{
  "model": "image inpainting model",
  "dataset": "aerial photos of the United States (SatlasPretrain)",
  "train_examples": 203450,
  "image_size": 32,
  "crop_scale_min": 0.7,
  "horizontal_flip": true,
  "task": "inpainting",
  "loss": "charbonnier",
  "arch": "unet",
  "norm": "layernorm",
  "activation": "elu",
  "widths": [64, 64, 128, 256],
  "blocks_per_level": 2,
  "block": "basic",
  "dropout": 0.1,
  "attention": false,
  "upsampling": "transposed_conv",
  "init": "trunc_normal_002",
  "residual_init": "zero_last",
  "optimizer": "adamw",
  "lr": 0.0039,
  "beta1": 0.8,
  "beta2": 0.99,
  "eps": 1e-08,
  "l1_shrink": 0.003,
  "steps": 16700,
  "batch_size": 512,
  "epochs": 42.0,
  "lr_schedule": "wsd",
  "decay_fraction": 0.3,
  "final_lr_fraction": 0.05,
  "warmup_steps": 500,
  "weight_decay": 0.1
}
Rows from block 7, named by matrix and row number. Rows with one number belong to one channel. Each number is 500 + 25 x the weight over its row's rms, rounded and kept within 0 to 999. All counts start at 0. Numbers have three digits each. After the name is the row's rms in percent of the matrix's.
# convs0: first 3x3 conv (model.mid.1.convs.0.weight, 256x256x3x3), inputs 22-32, a 3x3 kernel for each
# convs1: second 3x3 conv (model.mid.1.convs.1.weight, 256x256x3x3, transposed), outputs 22-32, a 3x3 kernel for each
convs0.77 033:522516482493529496507510500510523511483509519502502520632645625447501451471476432525506502498502506508517506497486510506495515502516517496475497512487525491503499500512531494515539510510527530508494497502495500505476506521479492494505512543522475537456503528503490495556521542517521513493484482466
convs0.79 052:498522528502496511491476490504486498504493503490499463467382470510505500550535551501492501511508524494478497499486490493514498504475504494489490473502470489485486494448453469461473468483458495502497487490492490495504525566528529557533488458471540475549491458543478467468465439489497466490539523534
convs0.80 023:511503509506508499497493501503502497504506504495493476510473514486506512477424515504501481509508513499500502522501490493505495509481495496488501489492484464483465498468491490486504500490486502503500503497506484490496512556499520548531503484495541450514506475524489490499496465504504465491502496504
convs0.81 477:513485509504515525520495521498525541562542495499493505549497474493552574491510539503518509516495507517504517500533469490521497505524507482505508507489471488500502471500488515521477488450459502441492490484488479488489528515537522493498491496529499507512515490513580507522483481496465512568539504481
convs0.82 026:502501502518497506502523502486501497484484498505500505482527648515427461510573495488508508505498516505504496464494534507496518505494502473493496480503532516510552489526499510496515499521534475496496498496493504498503496448498500496486506500501511521449503491476489496477489525501497495495492497498
convs0.83 032:509502493488524495506513497505510506487518517499492510637597615469496495398432397513499501496502506506519512522504497504497511499525511499492506516482517492494496504504528505511534517505527527532497497515494500501482503518459471502494512532507455485436510543510489497537531519524526495499476475470
convs0.84 049:506483502497503495509548504490497489488501499504503519538555626523412467452526450475497503498497507504525519492502530511488507497513511488500501503492546520503550495534511541512521517531562494513504509505495508504506481424449449483463515530506473512418522548456489510506501529520512477500474470480
convs0.85 459:513483502517489511475526531457486482492489499513502501511513505530541516511542601493524465488510463508482496523518480518492493550479497493492519513510488515538502476478497484478497513478502443473489517473497485494500443493507488484504487500502534525519490548533518489507551519514505567519522590555
convs0.88 027:498500491509498506504536501489502506483487488509505500495507602543402476488571455487505515502496514501509507492500549506479508497500496473505504487496531528500543497537510516495509506525524470512491492493486510498510477451482493503467512509507524520457505508462475506451505520507500488507488479490
convs0.89 019:498532495521509506498500500498508502482470492499500491431479557524539514568544511502502509507500505500499495479468517488502509501470498482495500461499513487491503495506498485485510490500496468497483484487497492490499487518510523523514499499504580522511502428477504503464506501499508513496507495500
convs0.90 024:508509497491524495503504498508510506488512514497498502636574599451510489424440425516498501497503505500514510517496497496498505497513507501491511507482508483491486506489517495497523504503506516523496498505497494496482502552465489524507509522504496485458507520511485490528522504521524489497491481482
convs0.92 031:521501486493529494505521500506516507480509514500494519621622637461492465433485409512502503496500506505522511499500507509491518500522513494484502515489526499501511498517532503515545514507534526514497500513492500502480504505464477489493508538513457520423503539493490489559521542521525509495479482473
convs0.94 091:487522522490496503490486480514482515506491495498501464492374442540503497538553542509499509517510516493484517500495495516502507499495514488508480483504467510493496511460452481473456472490454474496472484484487505494513517552537540542523494463482535497581468453537452462460481454492477487497530522530
convs0.95 059:494480502491495497505541506490489486493493488502502504499511597532395467440547477457487501500497505500517523486502534516476502495506498479505493491492540520500540497524504545497495503518531487518501510502504506502525468423456451491465511521508491499458526532454487503485495516517507462514485480485
convs0.98 038:517521508499503506492480496516511499498496512491495495517502508441526495509457521519502487503501515499487482491478486490512501511474509498472487494498491448489466498467482485496505492478477517495498496501509469486470522580513520527547495483480553495529500463535509485519488478499504502466520505516
convs0.100 026:515505496491527496502501498512515506495519516498492501633576576444502482420415446519500498499506516501513505516503496499491505500514509497488506509479502476494481500492513494500527503501507524516496499506497490495481512547469502524515511518505497481472507521521493493534516506519519495494492490488
convs0.101 027:512506477494535500505518500504510510477512509503502514630618627484502496453471394515500504497500508505519510505500510507487520497524506492492500510483525500497501499514529494512550517512531513524489493515491506502486501508467484502494513537521472516432503532492479497531533534521519509504474469463
convs0.102 025:515512492490532498505505497508517506484510517498500508627604620451509479442450420521500501499503508502516506507486500500491518498515514496481499506483515479495495498496517493503535506506518527520493497509497494499479507539469488511506507525507482504447503516505491493551516517519521502493489479478
convs0.107 027:510515496489532497503501497512518507487513512496498507628591613445518498461427435525500501499505508503510505517481500495491516499511509496482498507478506473489484500493521489506527507505512520526491492506497492501479506546478496516512506520505501506455513517508497498542521507522524504493493481480
convs0.108 485:490540552484493488490457444506485495525526572526513531493498503488535526487509496533492509512480492472483442555507475531500494487544483498514489508532533514520534508474486466460510500501503471500481489559514523500513519529503532550499513517485486478541472475529470495504517526504479487495468506523
convs0.109 034:509525503492508499493485497510506500499500509490495489558492512460538493498469512521497487499503510496492489515482488483515502503484505502481502498495498452485469502461495485482508493479485509498499500497514479494485516598498508542528495482492543479532502463551503473508499473503514485473517498504
convs0.110 072:483476487486505493507545500488489485488492488501506503497496582557415486443515464467488495500495497500513520494510546519457504485507494473505493489490539516490536487531503532517504500528530475516490504504508509500527467422455453481464516539508498508448535557455494522492508517525510479522476472480
convs0.111 030:497499504526486504510528501489490496499487487505504495440494609555391455510524521466507505515503510506500513487500519504503497505476502464503495470501508514499514490518486517499481508515506468520503500484496503496510489453501509500502514497493539492473514497474470526455474503500493461489495483503
convs0.112 026:513530500501517499497497495517513504495503506491499500534536562447533491528452513518500495505503518499492491501467498487500510503480507495478489492492501453483476499470502485506514496493495509505491496497507476496477511574500515532537497503497548508512512472513506490515499486508510508480515497501
convs0.113 025:512499500494523498508527499502507502486515513501499509622596640469481479400465402506501502498501512506524516511503504504494513498522510498496511513482528500497502507507523516511540514507531513528497498508493501498483499504452474503495515531507462492419510544487482497538520524520520488498476480473
convs0.114 043:512531514503501516495479496520508500505497503493501494529475502459541504544485545517501490502503521499481486503476477487520500513474509498474482494500475457489467498460472478498491493483477511497494495490500482495484522584522525533556497480485561500541503457539506488503488460499500497468519499513
convs0.115 036:514530511501502506496483498518506498500499513492498492516493510433515469545483545516498486504503515501491488499475489489516500515479512498476493486499483454490461497465483474494501489483478511494496492493505470489473524578508530537550497487484552501542501464538506485518486482501497482466523504511
convs0.120 029:497500499512492506505542503488498502487482484510503501481505607549384477495552480476503511505496511504505506485499537509493512500498495477504497487498521527499541496535507535501497508524518471519490498491491508498516476437487492495481515506504537515464514506454477514441500516505501481504488479492
convs0.121 025:517510478492532498506512499508516508478510515500500509636611625452493457442491398514500504496502509503519509501495509505492515498522512497485505508485531499497501499510523492508543507507519522512492495507493501501483503517462485510498511536515469522441506534491481491540524534521521499500483474466
convs0.125 031:507519513504500497494491496506499489499492503489498477466443505475518478519480531506498485505505516498487492493476497486514501505461502498480498482500495455485476497455472488478497480473470498499500504497509470485490511572502517551533493477479562487523500448532501493499481461496504473481522502518
convs0.127 032:520501502491522497502501499509514500494518519498487506640595607426497475419437427515500495497505511505514506519500492500498504506516514500476504516481503479499489503494517498504525508501517538520502503507500495503480510527462488506509506517504473486463507538519493487555515511522518497487484485478
convs0.129 022:499504500504504505502525504491503507476492499506501508525544640518427479503581470500503509503496513502510499485499532510497521500500501482503504492496529517504539498534512505492534503527536475504497493497487504498497495460484489505477505506509509527442500501468482497484506535503510494497491490493
convs0.131 030:499493500524486510506526504485496497499479481509500499417482582550390475496557508469510505508499510505501501476502529510487500508488493471502495473501509516502522491536492519499486503517507461502496502485491505498518488433501514490500519499502549517486508498458476512444489515502490490499489486496
convs0.132 032:513496492502502500503537503491503502473496499507499517543579638502430474461555437500513508501496509504517503482502541513501520499510508491499504506500545517511545498542512521505538517530547497502498500500492509502495499446478471471465508521512465525408496527464481496513503542507509503499476487475
convs0.133 448:537511562513504479482497532488474491489507492541507489469542553535522485528492507492496509489486497524487511481543464500499470533511486483493442504507522518523495492499440499497471523493494445456479507486489483497476517473547537496510524515519496530508502525511466532519535545497493518525521520524
convs0.134 019:500518495528496514500505501498511504491479493500502498433508597523493518545531505501506508507503510503499497477483517492502514503475495475497501466500516495498512496521503500501506497507497466502488491487494499493501485500519527513516506498505584518484508451463492501428503507498500510497502491498
convs0.139 093:526536525506493510489462485506500508510498508503504483506455482487521480545529528516515513516517537492482484480480480494527504508483512501489489503515479487502486496449461479479471479486455507488496487470480493500485548571552548538535495447464518499547464448537460463493453464477488500480535530534
convs0.140 045:498481497502495501507544501486495495486491488511505511507522610542401484462541469468500505501494507504518513480505540515479508498507503477506496499500538529505544489541505538507507512531541480514497501501496514508521477412469460478463515523509499508447521520453481515481499526512499482511476474483
convs0.141 039:514530511496501500493486495517511499503500511492495495544495507431525474500479516522499487501506513499492491506470485484522501511481512502475500499497496452487463501461493497491502494472474513499500502492513469491471519588501515530543503491488542491525507468535503474522490471500504487460519500506
convs0.142 031:519522498488525496505503498518521507490510522497499504627596598419506437466475455521501499498505510506513506502479496500505507500509522499474502512482507474498490507489522496506523501500511535511501500500502484501469512548475492516518507527510491522490504520516494486562513519517517499476499490483
convs0.143 035:521527504490522497500500499521520503490501518495499506599581577403524442505493487521501497499501510505502500497468495493514506509501523504469500509492504464500487508481507492504517499496509538498505502499508477497460518558487500513521499513502498516512502491519506484564499508514521505474508499498
convs0.144 024:503494498528493509499514507487502502495479490508499494426473578531403475523582503486509507507498521503502497475503532502485508506486495479503501471500507511506515496537500502485498498524501462492496499490488503495510497450508525504508508496508554517494507482487487505438494514500490491495494493496
convs0.145 031:503480505513486507505537502489499500494486487508499502468497607541382491459559494470508506507498510506505499481507530521492504503496494473505498494498518521502534496534501535499492506525519469512504502494494505498516489428493498486484515499501511505452512519467476504456495520504498481499481494498
convs0.147 032:501486501513486506505530504488497500495482480508500500448487588543375487479559500467507505508498508505502502478509529518485502504493491473502492480499512522501528494537498525501486505524514465507501502491493510498520485428498504490490515497502536506478510507462479510446492515507493481502485489496
convs0.148 052:498513520505491507494477486516496501504489498498500466466376458516515519539505541506505498516509517489469485496495493502511496500468493491497487479507473485485482498461444480480464481481451493502496491490497489492504519563544542542536491455478559474538499453541485491462480445486497479491527526535
convs0.150 045:522525498493507498497482492514515502494495506509501499547496485435540460525479497534512492500501503503498484488488497499526494508493515506473510511497496449494469506479492489506503497491466518488496495491507469487473530586505521516529503497501541520531481463548509493527498495502508506475507496499
convs0.151 028:513506489494525498510524498505512507483514513501501512634616635476492489425438401511500503499501508506519512508501502507493508498523510496492499513484527497496500501512524507524538521509527521532491494508490503501484499508464478499498517541511472503429514539490484500531533526526525503500472467464
convs0.153 035:517501499488524492504515497511514501492521521499494510635595595441489458403443417512499496496504508506521514514502496504502503499520516502485515523480513484499490510499528509509525508502515533518502503507500492500477505524460477505506511529507479498462506543512486496557524522519526491489482487474
convs0.154 467:470501511496518506488522527502511493506534581493492522543526523547531515498525536510502497497526484520520511583476516508474528510498540482491503492507523457497498504477542499494526512486530443515451492502503474486484458545457468547517475536508539487562531543530533512496529500534515490500533509521
convs0.156 027:520517493493527498505500497519526506489509519498501503614593594432512457488430464525504499499505516503508502496490501499498508499507516495471497507486504469496485500495507490509523503504506531511492495499497485499471510549487504513520507528509504518477503508518499493550513515517516506486499485487
convs0.157 032:513502503488524496502501497516514502495517516497493505628574589445504491424420437520498495497505510503513508528500491498497503500514513500485505516477504472491483505488520497505520510503510532527500502507503492501478508548468488513513511517503485469461513532510493498547513500518519492487488480482
convs0.158 030:486503491508493509506520505490498509494480471507504494453479548570403493514570498482502516506496511499502505495500529507474511493492486474518495478498509523494518493529506504488500503521506460518490491489486513497526480462502508507491519500508550502494508482464486516410501507510501486513495478492
convs0.159 028:519522502497516496500497499520520507495506513495497501591570562425516465495435505520500495500503513501499500511481496492501503506497510499474498500484501455488469505478505492506517502492504523501496498496504479496472513567498510525534500513504537511517508495516499488529507499515508501481504496501
convs0.160 026:518506487494527498504519499505512507476506511501499514629629640470490469432495407511501505497500505504520508500495507507491520499519510497488502512490534499499506499512530504508551515509535519516497499512492502502483501506465477498488508534512454518419500531485488489547520538517530507500478479472
convs0.162 042:522532501493509496501500497514527503490504519496499517599600585414506441490459478519500490497502504506501497495457495499524503510499521500470504514492504459496485505497518502518517504495506536509503503496513475503461507540483498505521500521500515529498507505513504489557504526512519503466502494496
convs0.164 023:510510485496533500503517501500508510471501503504501514611615651497506495473517410509501509501500509502521504497495515509492536496520507487496500502486540501501521498522520493506554511523535500514489492513483505500489500502483487503483504528518473523418500524481490492520526538512521512500482484472
convs0.170 023:501502487500513500503531502495507509471495493507502510564554640518459491484554423500504511501498509501515500495500530509494529497513502489503504500492548513501536499535516511505539512528535485510495494500483508499495489473473480500468508520515497532427499510458478495493523534514514506501484477475
convs0.171 022:505498502498519500508521501500504506490514507502501506614564640499467502398467397503500503501500512502520515517504499500498507496519499483501508504476513500492502500505519513507523512508532502530498497508494502494494494503451487516498515518506497476433509542481473487504528512521515478500473478480
convs0.173 028:523509489493530498505508501508519508480509514500499514625635630447496469457471426516502500498500505505518504499496501507490518504518514498478498511486516489498497498506524496514543512509529533516495498506492498502478507517472484500505509532515472524446502528503495495553517537523523508497482483472
convs0.174 051:505477504497503496504545504487494491488501491506497512534532601536411480416548460470496501499499504504523526500506529511480498497513505485507505503491537523503543493527514539507501519525552489518507509504500507506514488429443453481465517524505465504436520549456486499499500522528505476501470482480
convs0.176 034:511483504508498504502540507489500494486498499506500514512551636507397460468562470482507505502496511506517514477505531512496506503505511482501504497500536522514550498543507533501514510522550486500503502500492509502503494422468474487471511514512489521438509529461473500494498534512502482497479486482
convs0.177 022:506504498535491512500505503493506501498478493506504497412497584524429480545547535483509505509501517505499494469491520500499501509475494469487494463499501500501507491527498506498500498506499461490489499478497501498506493463509528505516509499503583541518508480487485511436496517501492500494501489500
convs0.178 040:515512504488523497504512496513524504491516520500497520629608610453511475433455443517496496498505503508513506516471494504508507502509518502480508520485514471498489510498538514515530511501527536533506506507509489505474501527464475502509512528506481513450500529507499492564515522525523497481487484477
convs0.180 057:492481495499496502506543500489490493488485480506505501471475560567413478463558486464497501500497499500513518486514542524470505493506498480511497489497531523499539496535499538505493502529527473506493503497502512499529476430471465488469512517501505510469509528456481516474500518517505476522480481486
convs0.181 034:517501506486522495499502498513513497496517516497489507627579585435506478409438444512497489497503508503515507517489486500503504503513518501483509518480505473495488509487519506500516505497516534517508505509505486502478507537456475520509506517502484492473508521512495485548512502522524484484494483483
convs1.77 010:484519511520514501502501502493504498498505480502500506484511466511531499501438498491475491498507491494461471505456489508499506501489489515541474483514537494502500494491505481481435526482451506553476505504499494510521458506502506491494500505498499416499497563520514442510502500503496500498512501499
convs1.79 018:508491503484489503448468482498487492500494506498507506500501544471489509456500532512511506509503509507514519519521498490489509500513514454487540493474497496508518475486492496486536473498527501487505474495538557541524527500475497469513506457476474500489504494454427484470498501505494514507470492491
convs1.80 006:517496516499497508452482501500495496504510494499501502500491502481494502448497499509507512538505496501511486506523507513504512497553500464490504498484499527540454478496490503480494493499517498499501496513567513494502507499494504499515491458484503497490499464491472476430499500490501502496480500494
convs1.81 527:499515499503473525468464501493490496506512491492506485498497508492482501453447503532526506499521505498487487549496500488503485525492483466486491494500494524497538500507498488497495480505488499514513512531517517527497491499494523493503508488485534491494495481504472478478488489493471506497511501549
convs1.82 007:492490488501525501504496501500504505489504509502503503483512493487493452492508503483517496495532528497517508490508505502522485507512516530507502523502462520505485521549491500527495546545506516533577507503511498528542498476500510517497478507523440491479482496524502448465499499487491488485498497484
convs1.83 009:503518504530500499487506500501501496499504482495498499501509507519506519503472506502485505512496513500481481500452512489485520500502497530512478494500532502498502499429520511461457501476483499505477513539500493530507493512482498485494475508488502502509493510507516464450501491506505500504525489501
convs1.84 016:500502497491551509497519516498509505496488503503502497504490536497495489510514522494516501516508506524490486499490516507511479509517514526563497500525488513494519513503496547522475525517503503529532525509506458513527502488497513518497454512510465525482468497471565486422500492501481495493516498503
convs1.85 523:502475518491497483484486487502532510520549531491523498486498514467469485453501473522569516541556530488533498470564485505540493497504497503476504497472502504498503518529508544522528464510492505516528520550515501500497537520504560554499510478478524505481500469464499493483453465495449454485482524505
convs1.88 008:500479484491519506498500507503505502497483509512497505505502558497407457496519518489519501525523501508491522490539501512516487511514516534515500521514474504502492511521493526517505555516564529505564501517514500537522498468459501527509446495525394498455493469470517473456497497493497479485497499493
convs1.89 005:496491495503499514502490497503497493505499507500502498481483496479470499484477487524524507501526509512533528501520497503505501502529521465475504519483454520486495521539485514515510528548559511511513505488501499496502527499470487514508493493504472459493502499496477455466480499499487480491483494497
convs1.90 005:499518502516472513483502502500502499501506494498498497505499505530512530499476503515493511524525505510477478515490501509521528506516480516497481501500501511487509499442504528474480529470489495504466505553533503508500489513496492492520461500469505478506489491472511480463500498506506492498512494499
convs1.92 009:483517497510513485487503504500504502491505487504500497496509503515537487496466500487486515498494504501482486490481515509492514507493486530570475505515513496510501493476520504479434535496457519545486529546504496529503446521496492505501470525494496463497478508513547421500504491512507494491515499506
convs1.94 041:503504500485452513488472482500483500502495520502501520500491536500473492509476501516526495521503501483504537502518478488506484491506513456500503506509495511496521439529506499495551484480585511482507501515527541553504547499480507487500504476496475513462499482469455498493469506519488493498484492481
convs1.95 022:509495499502564508504512504482504505496487507503495505506479541502497489507537519495515499521528487521495503490511519496517468497523521513531527509516473513502501495499501526508498517512531510513566515501502467502513532491504535526485481500520443515463491493503524502426503494493478487495501499502
convs1.98 011:498508514520482501497468483500496491496510495499511501473513488501520540474490521498504523491492498501500485500502488501488510495526498451462502472426496499528468488484490382488468486510480495505473477474528525499498490529502490403480509463454533472515528573563479460481495481495504515491484504496
convs1.100 006:502503511520489499499494506499500498498503476496502499492503511521502527502427503523505503513495500499474464510494500496503526496496472503501482481498521502495500486441505501440472506492474497510472486545518496513500487513504497495502493494480510489500504505499500509443505501499507500498507500500
convs1.101 006:508516504497514497494507512497502500498499487506495494496508502510512501495468497506480504506506505512464491490463501516499503509479487524529447512510531486491496495485518519473468540480483498537499498557494490519514495493507483513499499505508499478488502513507519505477503498502518490500506491497
convs1.102 006:490516506511491499499497503497502498496510487496502495488508498511522521502453500516487506512497505509464470513488504510500525501498473511512485490501531499492500497463510504478426525485471493521483492521499490513497477502510498484503489503490516473503505517508513425503502497501505496498510501504
convs1.107 006:504531513527484504484500504501494489498501491500499495491539471512517549491460503545480499501507497510488488511472484509516512510516476493500497488488512516487499499424500520454445538459483493511470498503498493517496498520482484494505475506479538473525497506510507402447499498500513498499509493502
convs1.108 528:501501485515508491506505517493505507490454486494505494485501503474511542477458503519512510543542535488493503521498523510543536479499499479459498469488466511482496504500520506504506511491499499523514494498500490510502526509469503484469475509495512496499518500469548501493483492506502528529517494508
convs1.109 011:491514517521485501493459450497491486501498493498512507484497508504499510474454474520513504509526504494500505512515501494503521490545507454484506463478507481505479492479499475478480482508502466490477488490569533500517487522496509436519503481474565474501508503495461448464499495494498507498484495495
convs1.110 027:528497496500555514498533511494504505502475483500492495474473531503494497495534525492523498519531511515505502480508505483514521500495507527527503510509474507487488504508498540506493519507521499500547523509471452487492522500490516539517468486516470505477519485452546515437501492494486486503505503492
convs1.111 011:505488492498528511490499499500501504503488520501501508510496532496486476498569514504516501540519503506533503498537498500512480505561518496499520510501475517500486507512491503516505512520554514510594503509519502497534538483491517510490468469508451504470504475479497490435497494482476496488495501491
convs1.112 006:496516513504486510497477480511488489502505490497504499486501503522522536439461457525505514516516515503513479528515499509509533485526496449477502468490483510484456497489497479457463505459486495500481483486490500496495491518471497462513503491437531451511527502549475447501500489497503492496495497498
convs1.113 006:501516499497503504479507502500503503497504500500501496495515511523511500510502502522501513514516501503480471508482512521516505508499483531503471518510512493497501499459513511500452519488486504523498508540523493536521491502500495494518449506495490503501472502493529473444506498500503499491514504500
convs1.114 014:498505487507473504482470459504494493499505503498510498483519468503520529456468471519511506495508501496511499510513473532500513487520490454479504461460474516508486497494491446471492474486502489504489486488526541503502490514500496448501518480460529433499501512515453435497505489491500508501469502497
convs1.115 011:499503503504463503476483470499496494499500495500514499506508445488517515452498498516511522509499504493523478515522500505505528490529498458472499475501485495527491497480497426471490481503490492507477489498545522501513480524504494419499507481408536450506516503513467466504500492486500511492480498497
convs1.120 010:503490489496541497500503505502508500501494511504496500504506582502456479504511508498519502532529502511503513491551502515510480502501522529505504503498452522505486516537504522525499516512551526525564499505507503498520508483476505518487488490520396497474494503498510491431497497496483474493498504497
convs1.121 005:493518504515502498497499505500503499495503481502501497494508507522535546502458494508503504508518500512481476506495504505516513510499462528535485499513516483475499494481517515484442537483476496529487496536500493510511483512508502495500502503504497467464488522510516501476503500504504499495506490501
convs1.125 008:498496515506494508486462473499493490503505497496509506496472499507508484481499497519523513511517504488532514525534501494497525487568510457452517467488486518513455503491488495485496481520520496503500472482505525494511499529505497495496496481469505458488545494517461480472499480483494497496481502493
convs1.127 008:491517507538485505501502501497499499499510484508503499492508507510510540509498494518496507506515501500455449531488515486518529499509484527522478474497529484500494492476511503475452504484442495513472500503521506521501475520503501485506490504473518479516500508508514455505505491501505500499521505500
convs1.129 006:492483493483539508499496511501504503501501506503503500498503500484479443498486504493512504529534504507501503493506502534500481507520509509497500510518487497494491514529495502532487560500507515532559515514512496551551493485504507513502446525538445492471488496493552450436503497499493490487500496491
convs1.131 011:497484491499537512489497501501508510501496518503500501501471537504499478504515507498531500523526508503522510496524501520524462508540524507512503507500450524503486510534486500525505528539536525518580517505509503500516513481491509519485456487518396501472497493500496484451494494478464488482494500479
convs1.132 010:487485480498520491495506501485514513494504513503501500493494495501497478491500501486503495499521508502499499492490517505504501529498514569556498511531498489501494498511508498518479522541496518558566509520513487547532475477500501511497486524515459491464485505497538461487500499500497496481511493493
convs1.133 486:468469517498488484485505519501503489506508517510494490473480512474475493471498505506536511515534530495489492512518504510524523497490496517513502494485484498505476499504513522502507475483483498512528525540498489504501496493509515511505480471499507512488496472447526504478493498495490493499501518508
convs1.134 006:498496479496511510506497503500497494503498511502502498486491484471508489481500481500514500504533503511522516496509500525548474499512515489486509520503422498498468503524470511517499526530552516505553498498508498503501511481495477513507496500525417490467516467493496473449487502487496491497489498494
convs1.139 036:497491491491453479451468474498487496491507522509502512495539522531486494457493503492498492497485493500494512507519489537489498497500510476485516492481518502509514482506491466487538470490517505529496487506535583563525494499489489449464501495466492451482491505505443435481493502501496505519484495493
convs1.140 016:508495494498553502497498500501513508499502506503499500501506525503479482499522514496531498537532510502509498487505501500522498502525527531500518506503492528508494506526494544539500520550516516527604523505506484510520528487504508519485463493515431499447494508464516477435499491483485488493505504495
convs1.141 013:492511502503457512498462465499493492502513495504518501496513463507472523499451498514502507498523500500513501538511496495506502470524497462485512442465500494501484490481492429491466499505491482508487484493563547511501473518486505447519507495472526455506505504499464438480500494493501503495485498495
convs1.142 008:491525514523499507496496501500502498497504482498502496492520492511507539501501499530491509514506498504448465519488499515485530492512470492492463471502522474495502495472508460472439520477467495531456490489534492506510436541506517452503500504454539445526480557509511437505502480500503504500505493501
convs1.143 010:492518513531487501493481482498498495495506490505513501481516437500540538491472482524492508467515484499470476511487498485492534500524482491498490486483526497502500491478516400491442493450434480516430492500547500515510470526497510447500500511450549459550501527512475404493500480503503505493505500501
convs1.144 008:501466489503519501495493498501504501496502523505500500497491557491499463489523502491538492512541506502520516489539506512517482509529533501496503530496448498498488505540480499525502528558545526505592502500516498518530502470503504512502480492516436500455493497479499472438499501491491486479487497483
convs1.145 012:504474482498523485496502500499504506495487508507498508501494579506469451496566522491541500520521506500527498496536517507525478505531521522515535503523469504501476505536489513527493510527517523519601506505511503509525502472499500518472482492515409512460491495510513480442499500488485496488498503487
convs1.147 012:520482497500533504500499508495510504500500507514494505500474568509495469500555532494546498533534497517512501488542510496526470503532516534497522521514461496504500504528491535526500513525539515525596499512506503515522518493502500529477499478512410501464502500516509498433499487483489485494490501490
convs1.148 020:514490494505478484471470473501490497501498513501502514496478544502470500478495503508522512531497505495522516508523482494499499499515513438469500481460489508502467481523496500496545464482533510487513462506520566524499542495470495490495504449473480498485509485497445494487484499500495495502470498487
convs1.150 018:499501514523485495504448481506492498494512496498502503503511502504494497472485470520503509475497481470478486539514485520448506470514482468489465448454509496494488504493493446487496486501483503504472468489510507491504493508510503443486505480469505440506506591519479474504488498496503504503500500497
convs1.151 007:502519509523503506491516510499501500495502494500500495476509516542509537499490503501489522508523501507461460498475497508510505513489465514507466503508517496495500490467517509473440525485470494510494489525496493504502498503511489504503482499500503501494503507519534442476500495503513499500513505501
convs1.153 010:498514513523481502489501503495503505498509487507510502496506515535523527521493496498491525497503489485478473507481505499499521496485488523506472495495524497498483486459519509482456515494469498518491498542512508527521478510510492487497491504485508493506490518513515456469510481502509503495508492499
convs1.154 495:500492503512499484510489515498500502486504518475499495501496500480464474459459490506534513511505528490498489495514495485514512502509471513493505515502507530504495506510508516499517466462491513511527512554524498500499532511493516540496501506481527512482516469464516484475461484497491472487491507511
convs1.156 006:498525516524512503499498496497499495498502480500508500459511488524527543497480485508496505506502503507460476503489491525489528499507474491510448479505516493491483488479501488456441518495450496522462484507494496503502490529513500455514501504474537405513518535523511392516500494501504506498503501499
convs1.157 010:493518513529482500493485505499500500513511489494502499500509507529501511497494499538499512524499500503478438519496501486493519498499476507509480473498524513514501500457512506466454514474463496517481500533518498511500481517513513494521497491447524475511505502500497425486505494494504496497519504500
convs1.158 011:513476493493518514503498506505507498495487509516493499497486569490442469501505504512515500543520517529524529494537491534520475514551524491507501529476458497497491518532497517495528549507563519501551499504498503492515555481465498543510503494544419504472501476476512499443485498497492480494485498487
convs1.159 007:499522512519500511503481498497494493507512497498509497470502496506512557504478498507493518510540499512485482511482504502496506502503478459485484457475502501497479489449498457489478501461489487520456475489511496495495486532512497501511511496431534472517523559518495487500499491494505503492501502502
convs1.160 007:494515501500508504490507500498503500498500497506501497488509502500507524491489494504504498503505503505490478502484499510505505513499484520529486499529502494497495496500505498500424542503469511550499528515505497520521487511496498502500488517507489448496480512509515486486499498504503502493509487499
convs1.162 015:493520507543491500494484465497500498499513498508509501488543475517530532494477487520494516482497505495465484512485498501500521482504512499507462468468510494513467496481499449482477521483453502538452505495498503501499477523512510453487506506448517437539469550546508444520497487498500504499501506499
convs1.164 005:477507501499506498497501505498504501498502506501498495486507500498521503497462502506500507501525528507481499499479499507524503537513496522536477509517495495494506504503501503501459544493485509539499540523504480562526483471506493500503470518514489463506461509511534433488501499503502495492514492502
convs1.170 006:496488477497513499493502502502503500500500510502496496457500504492475485491478498492507497517527505515489504497501501514509482522501507535516505519513493492467499505503500509511477540524507533548539513512508487527537503495465504515501484516531456488474498508489534449411499495505499479485505499488
convs1.171 005:503505499498505504483502503502503501506506498503493494500498523533477515499496504509502509540525506507457479506495504508527507527494493504492463505514489497497498505453513542499501539479494499520518517552513503528522494484498497507507475487494485515496452474497506503399498492501507494498501503500
convs1.173 007:490522507509507499494504505495501500495508471506502492479509503523502518495477501500489501500500505511468460499483490516485508508493472535513444498504533485501494491469501497490438522484448495529470518522498475519514449520510495506500496506476512471515490517522534464503502500502508494502505504500
convs1.174 018:501497499505537502494497509487516508505504508506498500503453507501469481498514532496520507511520508517499490499496527494513488506568510527510494500509490511488514500508506554527493544512510511515534538502500468513517502493507526533513471512533436545483473500454546473432513490494469487489504492500
convs1.176 011:494490493489565505495497511498505509497505508506501500499505530506512480499507526485507502510523502498501503492506529517508485509515513565521484514517494507503497500511503503541477532537500521552582525524509498530537486479502503520498484517535444496473485472470517465436504499487490485485508494492
convs1.177 007:500486491508528519510500499499499496505493511502505498487486488494501480501506500499515489520527529498518507488509493508524478497504508485490502496498424498499479500540469498523505511536535515529573494483501500504518524478498506507496488506525452493479532505510495486444492500491493495488487494482
convs1.178 013:494518505538499492492497482497497499497507484499502499502518471531514527500489492511482529474501498497493462515481500492498523499522487509514485478483506505497455496462519467475446507490449498531467512516499503496509472516513498473486496505459528468524493538537507450496500492500503503504515506503
convs1.180 023:510486501499530503502523504496509512501484508502490503495461571505453484500521511482516493521496503526503510478532501463511484516511514511537506511542469507496491504519501520519512526518539519517587512526501496496504541480480512517509479486518425517474494472443530521461497493496480482495498504492
convs1.181 009:498513505526495499494484492496500494502506491493501496503515505518509516498487495538499527507504504501475474524488526478483524498501487505508485464490538499496495499428506498442478497432459499505459505508549498505527477501500500485510495517471511488527501522498503483449500502502504506495508487500